config.yaml
arch: "unet"
dataset: "Sentinel-2 satellite tiles (TerraMesh)"
horizontal_flip: true
objective: "v"
cond_dim: 256
norm: "groupnorm"
pixel_unshuffle: 2
blocks_per_level: 3
lr: 0.0038
beta1: 0.95
batch_size: 128
warmup_steps: 180
Rows from block 8, named by matrix and row number. Each number is 500 + 25 x the weight over its row's rms, rounded and kept within 0 to 999. All counts start at 0. Numbers have three digits each. After the name is the row's rms in percent of the matrix's.
# short0: shortcut pointwise conv (model.decb.0.0.short.0.weight, 128x256x1x1, standardized in use), inputs 0-255
short0.44 049:465544524460509502511485497501536532584466482483497479506500567497550504508521454534474455497530508460494471502533535472436493514545535573515501538524494479532531510519508531512451482470430544538529535458582534470532531462494510537467488492537499523477422476523543492459510460490456522523496475518474545476499530534534538497524466480510535467535466537497474527482518541537547537466517498515484499502493480524487515488496481520488524485499472474496496482487499500494492477494491488475513491518492512481498524508476487507489487469476483493495488517489489493477483492499478464492474488470513485510500483506518513489504504489497484507483491502504519485488514504474516489497484519488485493485505489508507509495488512478488496495475485488503489497474505485497519482507484508
short0.45 063:467534529458527498515487509497540519575460491497522493514500557500543498519524447529466455501532510455508482512536549487441507503537522560502527547534492486532520516516515527517456521495442550542522528456559535474534526461487503524463482505540498540483428500527532489472524464499464535523494494531469528482498503522523534492526467477524539465528464531494469522475514523532541533472514486483505498489486517475478510466513473510462469507504517495469493490507477506514472496507512479467465495497467484509491487497495470479489463516487496476488471461482505467491487494461495486511468488508525508484496490486490483505457471470483494468479506508484498500490466490475500493470513507512470492503512524491482489474477499468484491497502491490492504506488463496487508492483467509
short0.46 079:452467527444519481519523542471518509524454516477517519516515525494485483519477451520459462537524476457518457486523491522486522523524470515506533462506501518518474518511525520475450540513480488506456466465515522486461496478489500519500472482522474538480487518504492481491547481531462535472472515533469522495486462523529523537531478519486473479463482525457481514493537516472485522486551477500480512472517516530475483483457526478488465465535519475473533490524481532488485468509488491478475508466526530524519522534524534473502522478525496539514474503491529527500468490477520522511517474472520530469532492525485486526488508518495459474486475517520464522467470461478526489514523534522470507530479509484536478493479471510472487481525477489521524481533465519465471534479478496
short0.47 084:481520519475522497535492507480542512560477501471547496517515542496529505503481467517483466509525490470517485488527535494448532530525509563528524537538496498517527520506519513501470519486455541529505491479547526487483510475500510513460497499531505527491448485484492496482528482505476516512492474522488518491501483515508525506512479490501509476529457515470496513468511519506530519478509477527460518466517517468490524513467467459528519519481470469529524467523508475464493521526521530458511465479479460473467469534469528469524513525520464532533517515469520458527524519462509505475475475505528473477519466463519490513519470460519518468515518483520516513475512465491456481463469460462498458471480481513473507469527462516518529509520522471471470469524513502458518470461517476
short0.48 083:525518508524516543514492474525544467572523480472510467495498564437529545464502521472529520471529495521503528496521516464439482513566545571500476515517435486475505500459476471493523479465411523520537516524572532435507514441541561470482537495528537485535431465507522536469480434489524480511490471478533475423540503471473540471474451488500513447511481476479534469489474584511527563427482496496496496495496496496496496496496496496496496496496495496497496496496496496496496496496496496496496496495496495495495496498496495496496495495495496495496496496496495496496495496496495495496497495495496496496495496495496495495495496495496495495495495495496495496496496496495496496496495495496496495497495496496496496496496496496495496496495496497495496496496496497496496496496496498
short0.49 111:489462513490512493529536515485526502493484523463555518486509499502464498510453489502490485527507507485525494517510483535502532506494467500482545458486504517503456500500525506458488554519508467452490459490491508500472451500499503503521495482509497518492501501476453495545531504514488516484463501523495500501492483503504506525520500523460461496468521507453499505522518496441499498500510538524526520526513470466485527531531533474527471529478526521473528525489541530474463534475480531507523528478467539473485512482530517468474467513532481520477513462473471527472508513466463466472517479508473494532528477476475533519517473525463475474530534474468472526473476523532468523471538517518469518474536529467469526473476527523532471463520525523469466527468467472462468466472518524
short0.50 068:501478514499535502514482518477539504555504512517531515499538529494484491501508492497497494507519523499521497531512475513491518518522476545490502466529501517507490524496511500488492528535473465458486470494511517489450492475500507498505501523524491513504478536475467498537515483525501510491513510501500505493507465502506519510505483535481466481472505504495505499539510513461482523489525446534531478504466454462480481459482505522465459502535516519515474484517487450497456519516523516532535489520524513533509454498516481456533517452493451450488447453530542456457458513512517537465440463499515510533524491492506534461497517524518498519457466457526506498512521483505473503513460462481525463506487503479529506517441531462523492448486501486515449475474498523462536452538512517
short0.51 142:475536505471492485472462512492479522508480483550472506520482505509538480518536480523475479506499511481484474536501541495518480468505507503530497545528511465520546507517507521524479487507501530535500538480508499505547511504479489520481480528497477509478507524536533481500497503491475520533542517508478524506478540521530500522517502491517532502545487523551473521524512502541530503504525460504479465466465508470519521516465518516518508466470521521511525470468464520510493506510524465472518466467467521467469518469513468467465469471513466513493468517517465467517516523522526472465468517467509467466514467472512467463469473519469518521515524468516501476507468522519470516469516467469469513463465519468499515466466465466522485469468466466468473465473466510466466465465467461
short0.52 102:472532512473539500534516515492542516536468518452561504498515522501547507511518467517484465516511484467535486487513531504452553528510514536521542541556503487521522511512534517470471542486463550537524528472540515495524535485499505513461498471517507541493442479503528495469535485507478531518458477547488522495503494514514511509526488485497529487518451519460489517463522509509545509491513509477469519471487474463468464463524521517469520470472460466488500501524509482508503505465517519504466508503518509524478505514475513471523488461466477523498505469520468458505515496481477452523473469509498522526503481487481470478469514466471467458483504498490509513476472486500484489525515511473478459497482467472474503506506483514462524462474477491474471474505474523462518481481464515
short0.53 082:487535519480506504491464498494506507539498485533482498518538541499537501505495492513491481495527525489494484494520534501477482517527518533504490520499497487513520515502495509512488473487464531534508525490534523482499523476500512513463502481525496501499475503524526498495504483498482506495504497503491518493511532509526520512508481482521524483528470509495494510488503526516541526484515449501529521523457458461466527522469513532457513532520455525499461527461452497453454533535527460518472461474452519523464530513513521506461463531524486461525463463528461508521457478508519461526499514524494523488459527458460502463513542528500474517476525462460517459523509515504466454455507472467524499454470510473470504473498523527479466500505450504518459514523490453451520465458457453
short0.54 088:478477516475519495529509522480530516525477508466536513515526520500503500515476466515478468525515497467491478510515517511467529533510511526476530483520494496525472518512521516468472527507468495515496454477519517493458491485498503517493496490519499535491453503476472483495529486516470525478457491539489522494497471520520514535523489498503486487511465520460492515489525509463489504491526545470520521538530463464492470489474459465528515534527455506481527484475504468461460519507460478488472483521525533524518473509466476456479473468517471464473527517523503504537467466516451460529505535456477535524525476486499484521530463517492461475516513533465464529460474512508453465480473469467529487544476521529491472529537468467463491520533460478518524484527479493528527530533492540
short0.55 120:478535512479539480522514517478530523538477513494504507522520526504537482518517480528478475504515497479524471529511531497492501519518509530531505529522505515528521520520509527519479505517495533536489534478533514493537535490478483529491479495513480519476496534531533477532516491521475528528531565512474529500478514525531515529529492497538526494530512526534472526505522507520527520493537465488468512465506467511500471515471473465505507518474471470460500468467465477465507471516464514465466515492464464464469516464468466467463518464466466463511463465515508463465495521468473501465466518515472498466468468503473466509511468467509471464521510466471473481461464474461497463465472470502469463465470467470511472511511522502480501468463484468496516513508471509474513513486465471
short0.56 084:433495508441505440497499526461502551513437507505499512500500514518496440555501432560432434523507499435497435500506495510501510497505477504499529496497521500563496515540530555499436509516497493498475498427497508499500497492436459561501436501513445534429499533499497434509529494507432549498503519545426565508440499558569505536556493504500496493499501570501424559503546485499497505501536498499499499496498499499499499498498499499499499499499500499499499499499498499498499499496499498499498499498499498497498498500500498499498497498498499498498499499498498499499499499499500499499497498499498499498498499497498498496498498499499499497499499497497496495498499496498499498498498498498498498498498499499498499498498498498498498499498498498497499499499498499499499499498500499
short0.57 083:480514500471478487500500506494477523472480490520480505498497480522505481523494470519479475509487525476480482498493532505532498511474475475512510507518517511520527487524512519514476506500521515499489513479456490516495485510488481517486477507489482507486533510490485481506505514487476509496486505516485522521484502520522485522521512483482486513527503519499488523518519476488485477514503461537494528546456522492531494526473532524497541463535477458492476470483458545486509463535462513474526530536459483471523526470460462473504530521518497454540536532536461538551474460533485456490508547493510459493494537460530475503496541533524491468524527543514501495545456529542456536513534461475462538519486455469460495481463456472455473537537474521536528535460514501480529463468511546
short0.58 069:498489529492545507541522502483539488544499506468541507526546552478505508490494492496499495509537502498524493502532472498462512542541511545502506514530478493499501522486504492506501513504464479516496520501544533472480524465507511493513501518535499518501471495514496503495510471528501509512497524509499503471506473493501531496497468534513497468494499500469501491524497520499521537468504520458498465507493512471530503528461529509464461526460467511543505472507464527520531529459491465519466532519466521533467454452463523517524465519521517502454461466505467469526525533458466461481491506532499457486458486512493495510471509510490526468460526495484490464520537498515454460492529460535511467455458455498524517454465467469511533486535499504463465507481533452505522504469517457
short0.59 053:458512515457519485514495514489541525559452494489518501499492537504534494527489440531469450510513478455510476477518520503450508508517494563516524523531503503531519509527524528472450508485450539524505526459550517493487521483488501531478474477519491524478445480498523481497521479496441529503491472542471538501494520530537516517536489508476510480485478538465476528478532512519538513486526546501519532523510526488469471498502510482477474527484459512503513482486509477473521480483477528464477486531512473514511497508470493459492487512523464505549471473479531468512466516467469516475536502484471469484526466505483501525521482481484475491527480527516507491505479516528455504488537523485503498525499500462484518531533492464526543520471533476526499525469494461494496512530528498
short0.60 074:465502489466495445487506533473469554452467514521489528505502456550498442550502468550460469530467504469498462505475506527543515490450468448503528507498551510548507505557529551506467514531563502499472501462451465558508500557441431551510452505471452527450548543505498450523525553510462533499512530532451549554447505552547460533539554500504504552502511547522448553508534441504495449556530503503503503503503503503503503503503503503503503503503504503504504504503503503503503503503503502504504503504503503503503503505503503503503503503504504504503504503503503503504504504503503504502504503503503503502503504504503503503503503503503503503503503504503503503504503503503503503503503503503503503504503503503503503503504503503503504503504503504503503503503503504503503503503503504
short0.61 085:525503520524521541520500482518541456562523496473521485500506565424512544457501521460529521480540495521512526498532500481453496517573530563500480497505424497462492513448480459495523492477424504505525505525559542423493504431543556459492536495538535484537446467500510537482481427509525478505489479478535462425539494458465553473470441510497500436502492464476538456493474569500512575422483499498498498498498498497498498498498498498498497498498497498499498498497498498498497498498498498498499498498498498498498498501498498498498498498499499498498499498498498498498498498498498498498500498498498498498498498498498498498498498498498498498498498498498498498498498498498498498498498498498498498501498498498499498499499498498498499498499498500498498498498498500498498498499498501
short0.62 072:503532515494471500434460503513429496456509486554413497506453491490499501496522501496502503507512529504443502518512490505533483463498508434499502532446490490493544500489493499544507490498514488474500484500451513486523495489499494499508511521502497485505541510527489496513487491490502497518541515493501500497501538494504506508495485497529483488523519497563500498512498497548465498491502474473464527512489476473521493532479463527453522500549530477481480502527527521527522504519515525468459523522529517535478530473485508538533502533456501535534528534460462516526521543523510530471534515461536491525522486485523512531487472483505471461508473498469451524485489516472486534472522472487489520540470483452486529492530531534526526480531481528515472515511521513534507472477530517
short0.63 119:495548512498501500487462500510498502513498487529478497518512510493548500501558497505497498490511479500504497530510559487493486465511529511517490561524494456506531514501498505511496476495499546544516548493519510494549540494497503507473502486508507500497497500551548501487488494489496505536515503497496510492502544506506510492497492499551545493544493509529491502472498510538538513495502457460515509509470511472520509526465468470468468518468504514455468467519462519462516518509464467523471460484466515510523521454493465518508517482509458463505506477510517524459466466513467486523501466469460513468513461519462462501512468466464466468469468463466524461461463521462525511461517466491519459457463481460519464512513520528514460520464514518464515466468487510518478512523505457
short0.64 082:516500496515519521541511485501553490534510510448547493507549521485506523486499514491522512491504473512525516491503489493435513543515511545501501489529483482489480496491500486468511517490456487491515483516546507483467489486526527487489520484507523517517448481466489523470508484513517499470446483502519492484521461489493510502500484509467484487488468492459521489495498525475504514483502460470524523465473531470520527511473469520525524510513522475526515504479529523525508480481524528531476468464465461517462511521527527471513458528526528509468460531496466530461517520517522525469475515527525533469519534466532518459476537511468513468467518467473487528528523512536466457512466462524465470522519471522462476536463478531522463474468505533461470534518511490470461528468513535
short0.65 090:511494490514535513565540484498548493547511515422560497518540527497505522490466513492514509489495464510559514492494492494461518561517502565483500483547492496493475494494497489454509530483463492515508497512546501491489519490514522488497510472502515505512463482460489513481507484517512491478452479493514488491516472492485506494492497499495492492472465491431514493479490518467540515488495460502525462494491534507531523525479530523463514512517517513517480533461459525477467506507484468478461467488534531464480506455538506526534506532516454484482524536523520521482521539467525493472506461515461531477527532465498518491531524481481529508503477517509477511477460506524498462477528489471526533485492516491510527471463463532537519491515482513509518471534516450503465511464482502
short0.66 130:513495403514489503491494485509487506480512491500493483495493425532493501502495514501511514485385496514493512496390496489510486491411497484495487495495525496500496466511485501496514493494534496495499496511485385572497495601501491501497505496397503489505516498496496504498491585493511488495496495488507499539502497502495390491492613493496496598496497497501505503496488478496494404580488495496496496496496496497496496496496496496496496496496496496495496496496496496496496496496496496496496496496496496496496496494496496496496496496496496496496497496496496496496496496496497497496495496496496496496496496496496496496496496496496496496496496496496496496496496496496496496496496496496496496494496496496496496496496496496496496496496496495496496496496496494496496496496496494
short0.67 098:508476504498513511552539488493532493519500522480548504528542519494479514490494500491507498500507519498538509504508487507485527540512489526481510481497487517493474501488509490511502534496487485498495485503520508494469490493514512488523508483508507507507482486489478504499513492524508494494458491510512489495511464494486509505499490521488488493466495491476514490517502511468494510491496518498481468488512535464483540538538489477533471536466472478469463526465475523533524467536464534462470484469473471473494515462540542535537477464524507480540466471464537470478529532535462529540467545525542531539467470485469478480483521463514469540516530543538474465459532530474466489540539532488537473540540530474468469538484536533479470467527478471539470475491480458541533466542467535
short0.68 081:507492517507559534551519500477583486573501531440557495503533552473494544470498504479519504505535492495533501492534484501439533526538521556499501475529469506482484549483505487481510520490449481506498500514553532471486490459535528481489523511539524529523444463502524515470521457540512499509470488513521482473531474484470535502488470538483483466484483489456513487492502537482494542464510528480524518477469523531510481523495476470484495522472477480497521485468476468490470519475496508466468477464478469476524492473465515525479495513480467500496477522477472490518532474496503469498496469530465480529491481480519483479527482489510485529495523486474497492492477525514503533495478520507498478507486482514521478469472521495524496510491523474480504496465494500521496498483477529
short0.69 121:512493404513488502489493485507486506478511491499492484494492423532491500502494513501510513485385495513491511495390495490512487489410495483494487494493525495500495465511486501495513494495537494493497494510484384547496494602501492501496504495397501489504516498495494503498492584492510488494496496488506498535501496501495389491493612492495496599495496497500505503495488478494492404579488494495495495495495495496495495495495495495495495495495495495494495495495495495495495495495495495495495495495495495495495495493495495495495495495495495495495496495495495495495495495495496496495494495495495495495495495495495495495495495495495495495495495495495495495495495495495495495495495495495495495493495495495495495495495495495495495495495495494495495495495495493495495495495495493
short0.70 070:523510496525533526539522470515581483571518503449543481511499541488508530484510516486523517478508476518536528466503499488429514545524505591518495485536487492488496505487490485494520511470442522516514502520584510480492511484527530482480522485508519492520439477477505524466502479508517480527454482486520490482516488487479509489490488516501514485490477483459523491484480531482541523483479481513488528483518520474519475480522511536457522530500506533460485539514519465496469514463503511538510511465474503476526530523497519510474474510518463457520528504477492525462509520509477479496493488508483522528501471513503466466529509492519509481507476462530511471495521525524530473461468478490469477456499526476517523475510513478473461531515482506507537494488519463527501506497524508
short0.71 108:506527493510541521533539488507539501548509507451553478517537532493512524495486509497514506488502479508552514467502497478454525541521507545510499507530489519501512491495499498482506530486465520512512510509544508488488531483520521493475516470509515517515455465494514514459521483505507492520463461511515498490519480495491514483499489489479523484500452498465513497461495522504546522486497466527530529466521472525474529516471471521467519526471508525463523526466466515469535471530517477466519506467470464467460533521524529527473463518522518463511460523480521530515506533477479464469456518528523523521465464468461527519514530522490469465477466472496527467507530493464519486475492520526467469463468472464469470524521488519477463473507465511471474525532474500532469468473523527
short0.72 115:502473503501522506559545497493522493514498523470544501528517520492513510493463498496504504503507518501513514510510509504479524528509501523535507486513490495495478508491512491457503525495475493540501472500533511487460483490507510499510509523509509510504475495506493507496515488530499506485453487508508494489512462495492510505500489518459481486478481498443508496495501508480503506487500483467523532480468468463518479524466515467529524523489460463539462459521536530533477466526520527467461529467502520525478532523535477532522528460526474533532525524472523533536484461489462464528477473503464475535467521532529537527474468467466462469520466471526504522464529464469526464533522465529464463540533457531535515467530515466525505463461522538468462531528470533469524468529466539
short0.73 133:501546499498542512509528499496533499524495513458537490505543517493516513494479496496503496503508485496558505461508529488484527517513510522483514529568491479499507501494511495467500513492479538543513509498518511489513555486506512499479508471512512524504478485510505509461515485515500508501493483514506495490507488497496511495502489496512536489494482500490505497452502514506525514489498537466527480477468468462526462469526469524527471531465470521531462464459474530470518527465465527460515523520529463465515530515461523523463470495518461521472505466527525525476522469521457458527463528462464469526466522462470527522520482459524524523521459464531464462485524466521511525469520464525520468473523467525530468527465527463463527515464522528523467515470466468468530532523472528
short0.74 028:507474511500524503516509493492517506500493508476496498511547503499523498507482501494499491500498501510517488503508541486510495503506494511500507517538500518493511516501486500498500497502509545521500525508503496505518513499497490503497503481510495495498500506495510495503497505495502495513472494496499501503485491492499495490492496505510524507502485498495500500483500485505538497503490508546479453518456486472485556459511470552477461466544530495451519490486496488473477538482547475501517469510522553462578536478456484462516486490560478468540497466470512530530479526561518463454484509481533520464566467473523543471551531516489485515456456483550487451457489518554546552488505542466535471480462536503519503475493503553508500572531454469463554491450482502454503470510513474
short0.75 189:506469486505488504510494489510505500493504486447512478489487491502482504501468503500505503493493472504498507468491469488442510503495495498477503464495501484499462479499501498458502508464484488471504480504494492501460470502504504497470505462492506498504470489457489505437502501484506496471446425502506499502505464500495493488500503489460458501460462497446506500465498497473482493500492541490535535508537536490535535506497535492535495495536533487538535522534538536536488488533526536486533535488491488536535537538534512497493534490489534535516533533511535534489536525535531532537496537534535519493528535534537522497490487533495492535533492536490536520530536535537535537490536522536493536540496492536537486498499537536536535486502504539512536536535536540497534491495534541
short0.76 122:501534512500573517570535504488596495567497526428567498534547524483537513488483495495502500500518470494553500474516525486470524567527510527527507485526480508497481523489501494463499516472474526533508493496529520481478523480504511493464503517527509521508464457480518505460518480542505501517472478506503497483512475495489527488498481507474512480512457499433504494464501522495542525480510530518506475524512523475473478472517474522516522475469517475521471499481481517519521474486472525501518527478477471473469491482472477524468520478478480472522488476511527476472469525473474479523493517484515518473518467472520519512472473470505497515479473473498510520468522524476476523522475473519473471481511497525525517518470482520505523510470481477510479473511471524526482524525474527
short0.77 092:519518488524536521526518483518552495570519500470520471497520522499523516490490524497518521474498502522534520473497533459449486520515524577522467505542495498498515502497475496482521482476463511535513497521559501495489531495517514495465520474498514494517446485510524519469480488502522486500507482484517495489520488496491505473487498500502505495509474493475514496475475526503534512492490478509529471466489533476498531529508512515463531477469475465510535480531464497466530503516529519526476468467465509464532464457530526534522525527473464517524482522479527516506519541539519531515500487483511468463527465524475475457466466478533517468536468458470517472492467471517472531494528461469514497499486483466460530464529471472470471526465464463509527481504518466476523464466466507
short0.78 112:517469492524546512550537492504548499542519512430548496520534514500478509495470520497521520487501465517550512509496489492467508559517497550526496490537495528498463503498491495484519514506471488501492474517521498494464508491510509493503507503499502504512467494452471507498501488526519491463471501493514494495506455497492504491493498516483493491472477494452510496492485511459498512489500466472534474466499532481478478478473484531525478467521477532460530483470470521479478522517477529533479474489475528476472477456472473473478477534521471524472469468471525477462519534533481534526464517471527469484529530531471525467526477537534485473531506468525476526516533476518531475471524519475478535514470533535523480472531534532525526527470478463470475480475538459500478467536481460
short0.79 094:521483495519533513535549499505537487532519525450545500500541509493492513490496514490518516500498476514547521513498481506484519549509500536492495461504491524489474505490494488495518519515484486526505473517522500495479487495513515487526519471502514499516470485491495516509508495523521484493474488496517487495511465487483503491487498517506499497451494484450517489488488511458512510494489527501537481519471521519537525501465466481457519541537504463515520515534494488474538537459474528499483521537505526470461527450525463530469499477518530525465461536530534466483470547529539536468470518493461459458497517524508529463463464527532510462461518465465468523467470471529518517465476500464466533487460468463492542524527526461519456530467530524459469474524524510533468467520499518
short0.80 123:501521500500523515523525497483515492519497518498513494544553521489494513490495499490511492501514473493516500523510516489484521517520501515483507513495489522492484503491508493510497519494475500496497492506519510484474488485513513492489509486511515515512478484534538514481516486520500499484509476504509490488512497491486514496499488499529493487474488493498511492522503516500500518485507468461536461534470536519530523465531470528473465531529512463536457462520533530474533533465463469524529533464536532525462480532465461467526532526528460528533508468465471469462463532525526462467460527527530475467468461526459528466464524519471519528507463532465524462463530465527527464506464524532460466539461461462536472465529534525461536467527476466529462527462530473534531463532467473
short0.81 098:531471490530540520548542476512564487577527518455546491506533518495475523481478533480529532478498479530550529492494478487466503544515499587475473466527490534485459501487472481467528509495486476491509489528578496501474500501513517485518515481496515480521480481465483521493493497521525468482469475473523483495513467485477501471477503526484481502467516477451522483509475515470493513497480490531487529483502513475518504471463527490475481482531484526490459530519472520525475482470480525475482524469479526477478474459525528472527523486472463479498479514499532535480499479495475471477497528500527519536523530530479505525528529506480491528489476525519521534493496528513483471485529523514533540466515527527481513523474532505486471523470514463480506493474474490503471482531485509
short0.82 129:501477512502515510540549505490517485512498525485562512526529514485488511489468499485509498519514514500515507518516469514475547494508493504529520480502486484487484513484519487466501547507489484527491469507504515488477519487515511484503508477519509525510488480469482509498526484535503506475482506518509487489508458486484515501501487509454496484463468484476513485471509505468514509487501542470528530532467469470471465468472528464519530530528461515471466461518536526531520526467530480521465530475523466464465469475470466524469523461465525520530525470466530490531525471473462460519532529522530533524522466468528526530460521464490464472527470529525521529531468533469470528534466469492485475483531461529533515517525469465467529472519470537525465518522468482527522470467474542
short0.83 075:484496529478559525554530502468584480553475538441568512503531587464505540462495470485497473513542492465539488488535485510414554547535496550499534479534468497480482538466530480478482541481450510510508488488557540467471506462522542475485515493548519540512431451468498508478537466541486514502468481532514486469519478477477551502510469509476484463479474489438501482488520542481519542466519496498524515514525498494517496476494513493509484492507497524501494478488502501516497495485496489495493497496506528476483526520512497495503496484486508495507489496493498508494486491524509464497495496517496496491478478477496475496486492482496471489482501482525493512499485493475477473496515495477482487500492493492498513517495492496495524496495496487490498496489492499493496498495524533
short0.84 127:520491507520500541484497503501478451480519514519503510495489502489484548415498519396523519505509500517491519497507493512537509481507490474497499493484486500394496505466498396505519513513515489484493488528468509493492489495567534398503549496508546494557538477494484559513497494511531487493506507490546388492555493392406509494457492509496492493492506392514567408499488503489479508494496499496496496496496496494496495496496495495496496496496494495497495496494497496496496495495496496496496497497497496496496497494496497496497497495497494497497495496497497497496496497496494494497496496496496496496496496496496496496495495495496496496494495496497496496495496496496496496497496496496497497501497495497498496497497497496497497496497497500497497497496496500497497498498497500
short0.85 098:504520490509556513555512485499564504559508496438549477509537532497512511491497511501510505474501481508551509503494496465446498562522508570514485489563499504499468500501481502490507494491459511507492486505554500489477503491513516500473509498502501502506461489490504506464499488519504492492489476490506500495507485501494506481492495502505499490476468501447506502462481521493509517489497507534526530464525489490505471474474475527525533527464466471463532476486468468526480529468524533476478534474472492469475480520482501478533535485467521527530463520473474462529525486528477481509518472467466474532525474470477477497470533474477523529530468474469471530516537529472480524531527477490537536465490467538470528486469473486527473507467530471467529520495521522535523469499469528
short0.86 054:557476493550495558512503468539515472504542495455517476498501508476487577478496550467552555479509489551508568490503486484447495520513531517493485485511475486471487478468488465489553503479442490489530492562514504477487489482560547465493568482499567486566442460483490571481500478485565468489462471488561470474564468466460510476480482490485491484480481468458567464488476529475490515477473512513485485525492498484495471516490503492499500515491482481493495527498491509528495502504525509485518495479493491510500523521509524486499498514519499495515482500503513474514501501502505501502492520488519512500502506497507534497493509466515483505493508498503480488491528493507525483504489506478500477510514514478508489496517493477495515509484521509526499484487521506509521506504516508
short0.87 066:513513502521510514514528443511544484552520473479489471502528528489524512478490523490515513448508481515517519502502509460461463517519528574489443502533486485490516507485455490512510456452489537534527523516567502494527522495510513485481516489501518462509477464485532514446459488491509462503484485455514486488513509486482511451472497498479519493526476482489513488472469522519534520490469498474477534529520515531518510488518495493533478496520510550498479497461527514488494483484481545485491541488502508495529528502536487528512536470497481469520517526496511533526486491515476485515489515543480518513464467528461531484508478527536550504541475489527488465485534518527531530516478520535504482465507550480488493514464519495519474543473470468539527468475534484535493519467531487
short0.88 081:515469497514540520560544487499550485541507516452558498509516529488489518483471518485519512495511485515516511475508499499478515519528504545489496476530480515484466509485495487461514529503477479506503476518532510487463506483519524477488513518513521506518475476467488518476502482523523493471481486496519480483519466487477516493493488514460476483473486480441519486510488527468527522482494491536504509528477523494518529467471540481469533497539533503486457468477524525514474525512505525522466470536470462518466486527523474509528461530509516501528527467475514489520457529467482521485475533509461526519524512457512530483533519467534532482533490536460531475463533517523464534527458516508509469530462525463519464467469463466479462489494464524474469487539519514534482484467467459
short0.89 138:403498502400506486509501531453511514504405509488516511497502501503500489515493400517402403532501495408505409496501495515490517507499495506495555495501507497516494504512554517493405521511492499500498497396506500501497498501490494516496481495503485555480488515494500483503549500509394572495493515574474519503483495515530499556556500503495496501496493521489479515497571500496502500501551491495495494495494494495495495495495494495495495495495497494497496494497494495495495495496495494495494494494494494494494493500494493494494493494494498494494496494494493494495494494494497496494498494494494495494494495495494494493494494495494494494497494494494494494497494494494494494493494494494493494493494495494493494494494494493493494494494494495493494494494494495494493493492494495
short0.90 093:513507494520509509522517473514523495527520485498504477509512506503524509487484520491514519466494496519501515498493500474493468531501511534500466500533502496488499493498465493479519477479506531537508511513521494507492531508508507492476508506491508477512505483499513510476474506496514475491486494478507491504508507494486493468481509497500507508511481487492509494484472505489541500510471459526545508541543524472522533476523545530475485488473471468475473541470485487469536517477459485477542464542520543525470504461536460537485519547547497471538483475472496475464462493527532504536469461554493525480473460549494465549471543494502453491536488535462547462539547469533527473517476547512465474473473474483536552545470522487526543539535472508505530462470468474546488461534529487
short0.91 121:504543495502581513557533502485555487587495517455548493527545526491533512480518498491510501501510470493548501526507530481476516557519505518535502494497488521496494522489499494470501516495463523538498483500516511488499543484510515488486509532516509522511465488532489510455511483505502494477516491505506489486514479489481513499488488487501505488481507496452503489512490514477552522487505531526470473472466472487482468486506481468509530505526481466529466503465526524521522466469519530497465467524470464465491523525469533467465517469488526518463459516513529515523522474499475471524524509500490468524472465504524467489520471515510517466465469465528493491465467520527466518522466482463521518532478487515518529526469468468470524518467528466525529513524467529528527530527533533
short0.92 103:518470494519525519556541490505542495529514514461543493491516514497484519494484518491517517495499474516537522454498472497454510539511506536510499486545489518496470498494497494448519527494473504513504477514526497495485471493519520495496520488503512510517465485455485515485510493506521495483438483501518494494515461492491505493497494508457495493453455494451521490473490516463502505493500525501471473462478538521536471520484540538528530536530475525517510476515533528473530467469531537475516528515472527532468476457486531473466470535471463525524463522468488518531470498476520473496515529460468465529467467466472473524466473528467513533507521517471516507461530518467518531531494523474475536509540525479532534471520489478504511476468472464467472494470526458472539471480513509
short0.93 123:487503594487511498510506515490515489523488510498508518504507573457504500495503487495490487515613503487508488503607502511491514509584500519504512502505468504496502535483514495502487507506472503504499502490516614408501504398500510496503497503601498510496485501502502497502508415508491511503502504511494498452499501495502608508505387506503502400502502500497496493503510524501504594422511504503502503503503503502503503503503503502503503503503502503503502502502503503503503503503503503502502503503503503503503503504503503503503503502503503503503502503503503503502502503503502502503503503503503503503503502503503503503502503503503503503502503503503503502503503503503503503503503503503503503504503503503503503503502503503503503503502503504503503503503503504503503503503503505
short0.94 075:514487509511550520557544489498561485542510524444553515485537531489506519485470513484516507496511481513548516465515499497475532545515503560522504467546485520486475519487503487458519528500480510513511491511540510487470501485515511481513514482514519508514450474474487513494505481531515490489448493491514483484513467489478516487482489508468508485489487477444514483470482512477540521487477518517471529464476501519507522532465528515543509504517470537481534497467520519472524500458476518460510468520529473531490484464465529461523457468530517518507521535522524517500532480477480525531508525494467469467533469459523466475467518469474463527525523516518514521453473523472509490502469501520493503465469463523483466517519479515472516528535497509467521467479483478468518459527518501
short0.95 097:485505593485513497511506517489520487535486506498509516505507577455506502495503485495488485516614503485509487503608505510482514510590503531504514505506460504496504534481515495502485506505450506505500503489527616403503504397501514496502496504603498513495476501503503497497509437506489513504502502514492498439499503494502611509507445506503504400503501501498496493503512534503506596426513504503503503503503504502503503503503503503503503503503502503504503503503503503503503503503503503503503503503504503503503504504503503503503503503503503503503502503503503503503503503503502502503504503503503503503503503503503503503503503503503503503503503503503503503503503503503503503503503503503503503505503503503504503503503503503503503503503503504503503503503503504503503503503503505
short0.96 084:531507503522533543523518483507541473546523507454516491509523535470522540459479519473535514483510476516530524507512501481450501521538521559521487476518465511462474498466489470502525503483428504500531490521547516476511507475541550462505534491515533504537441466479511544476493470510526485489505488483535472471535499472465518475475474507502488472485515469479537468517480552500509530468488480509510523508531526523475496530530527459534517512529490518479484537490500509533531522473520490532506512462508528479517470455519481471495523471517517471488511481519463476520522470476521464520516521519495529537520490477492491501524529461470525526461517466488504474466465515476468523497510517493489475492465461514489492479494469476495496521520499499475536500515534519499464533476488506
short0.97 090:518487500522532526533522498504529474510520521447544505515539508480493533475503515469526519501509476517534517476505498503468524540511510520518504484500480523476474509476505474498524524495477477496504470523517509486490528487530523468530530517510525511531473481520483520507510485522524489509465508503528471484525473472472509487485487512506512486488497473481531474488487516479525515487501536465474479519522463518492480475532487472471535532495459502461457543465525515534474469466523534536478536477472522529471471520480490526469463461468456525539527468525459530456528516467518494523511486538465467465473465534527503468519480478485523466524500529531530528469531473529532471537496519485524468461527483476476531474485472470472500469472513526469533526484474456471469513461538540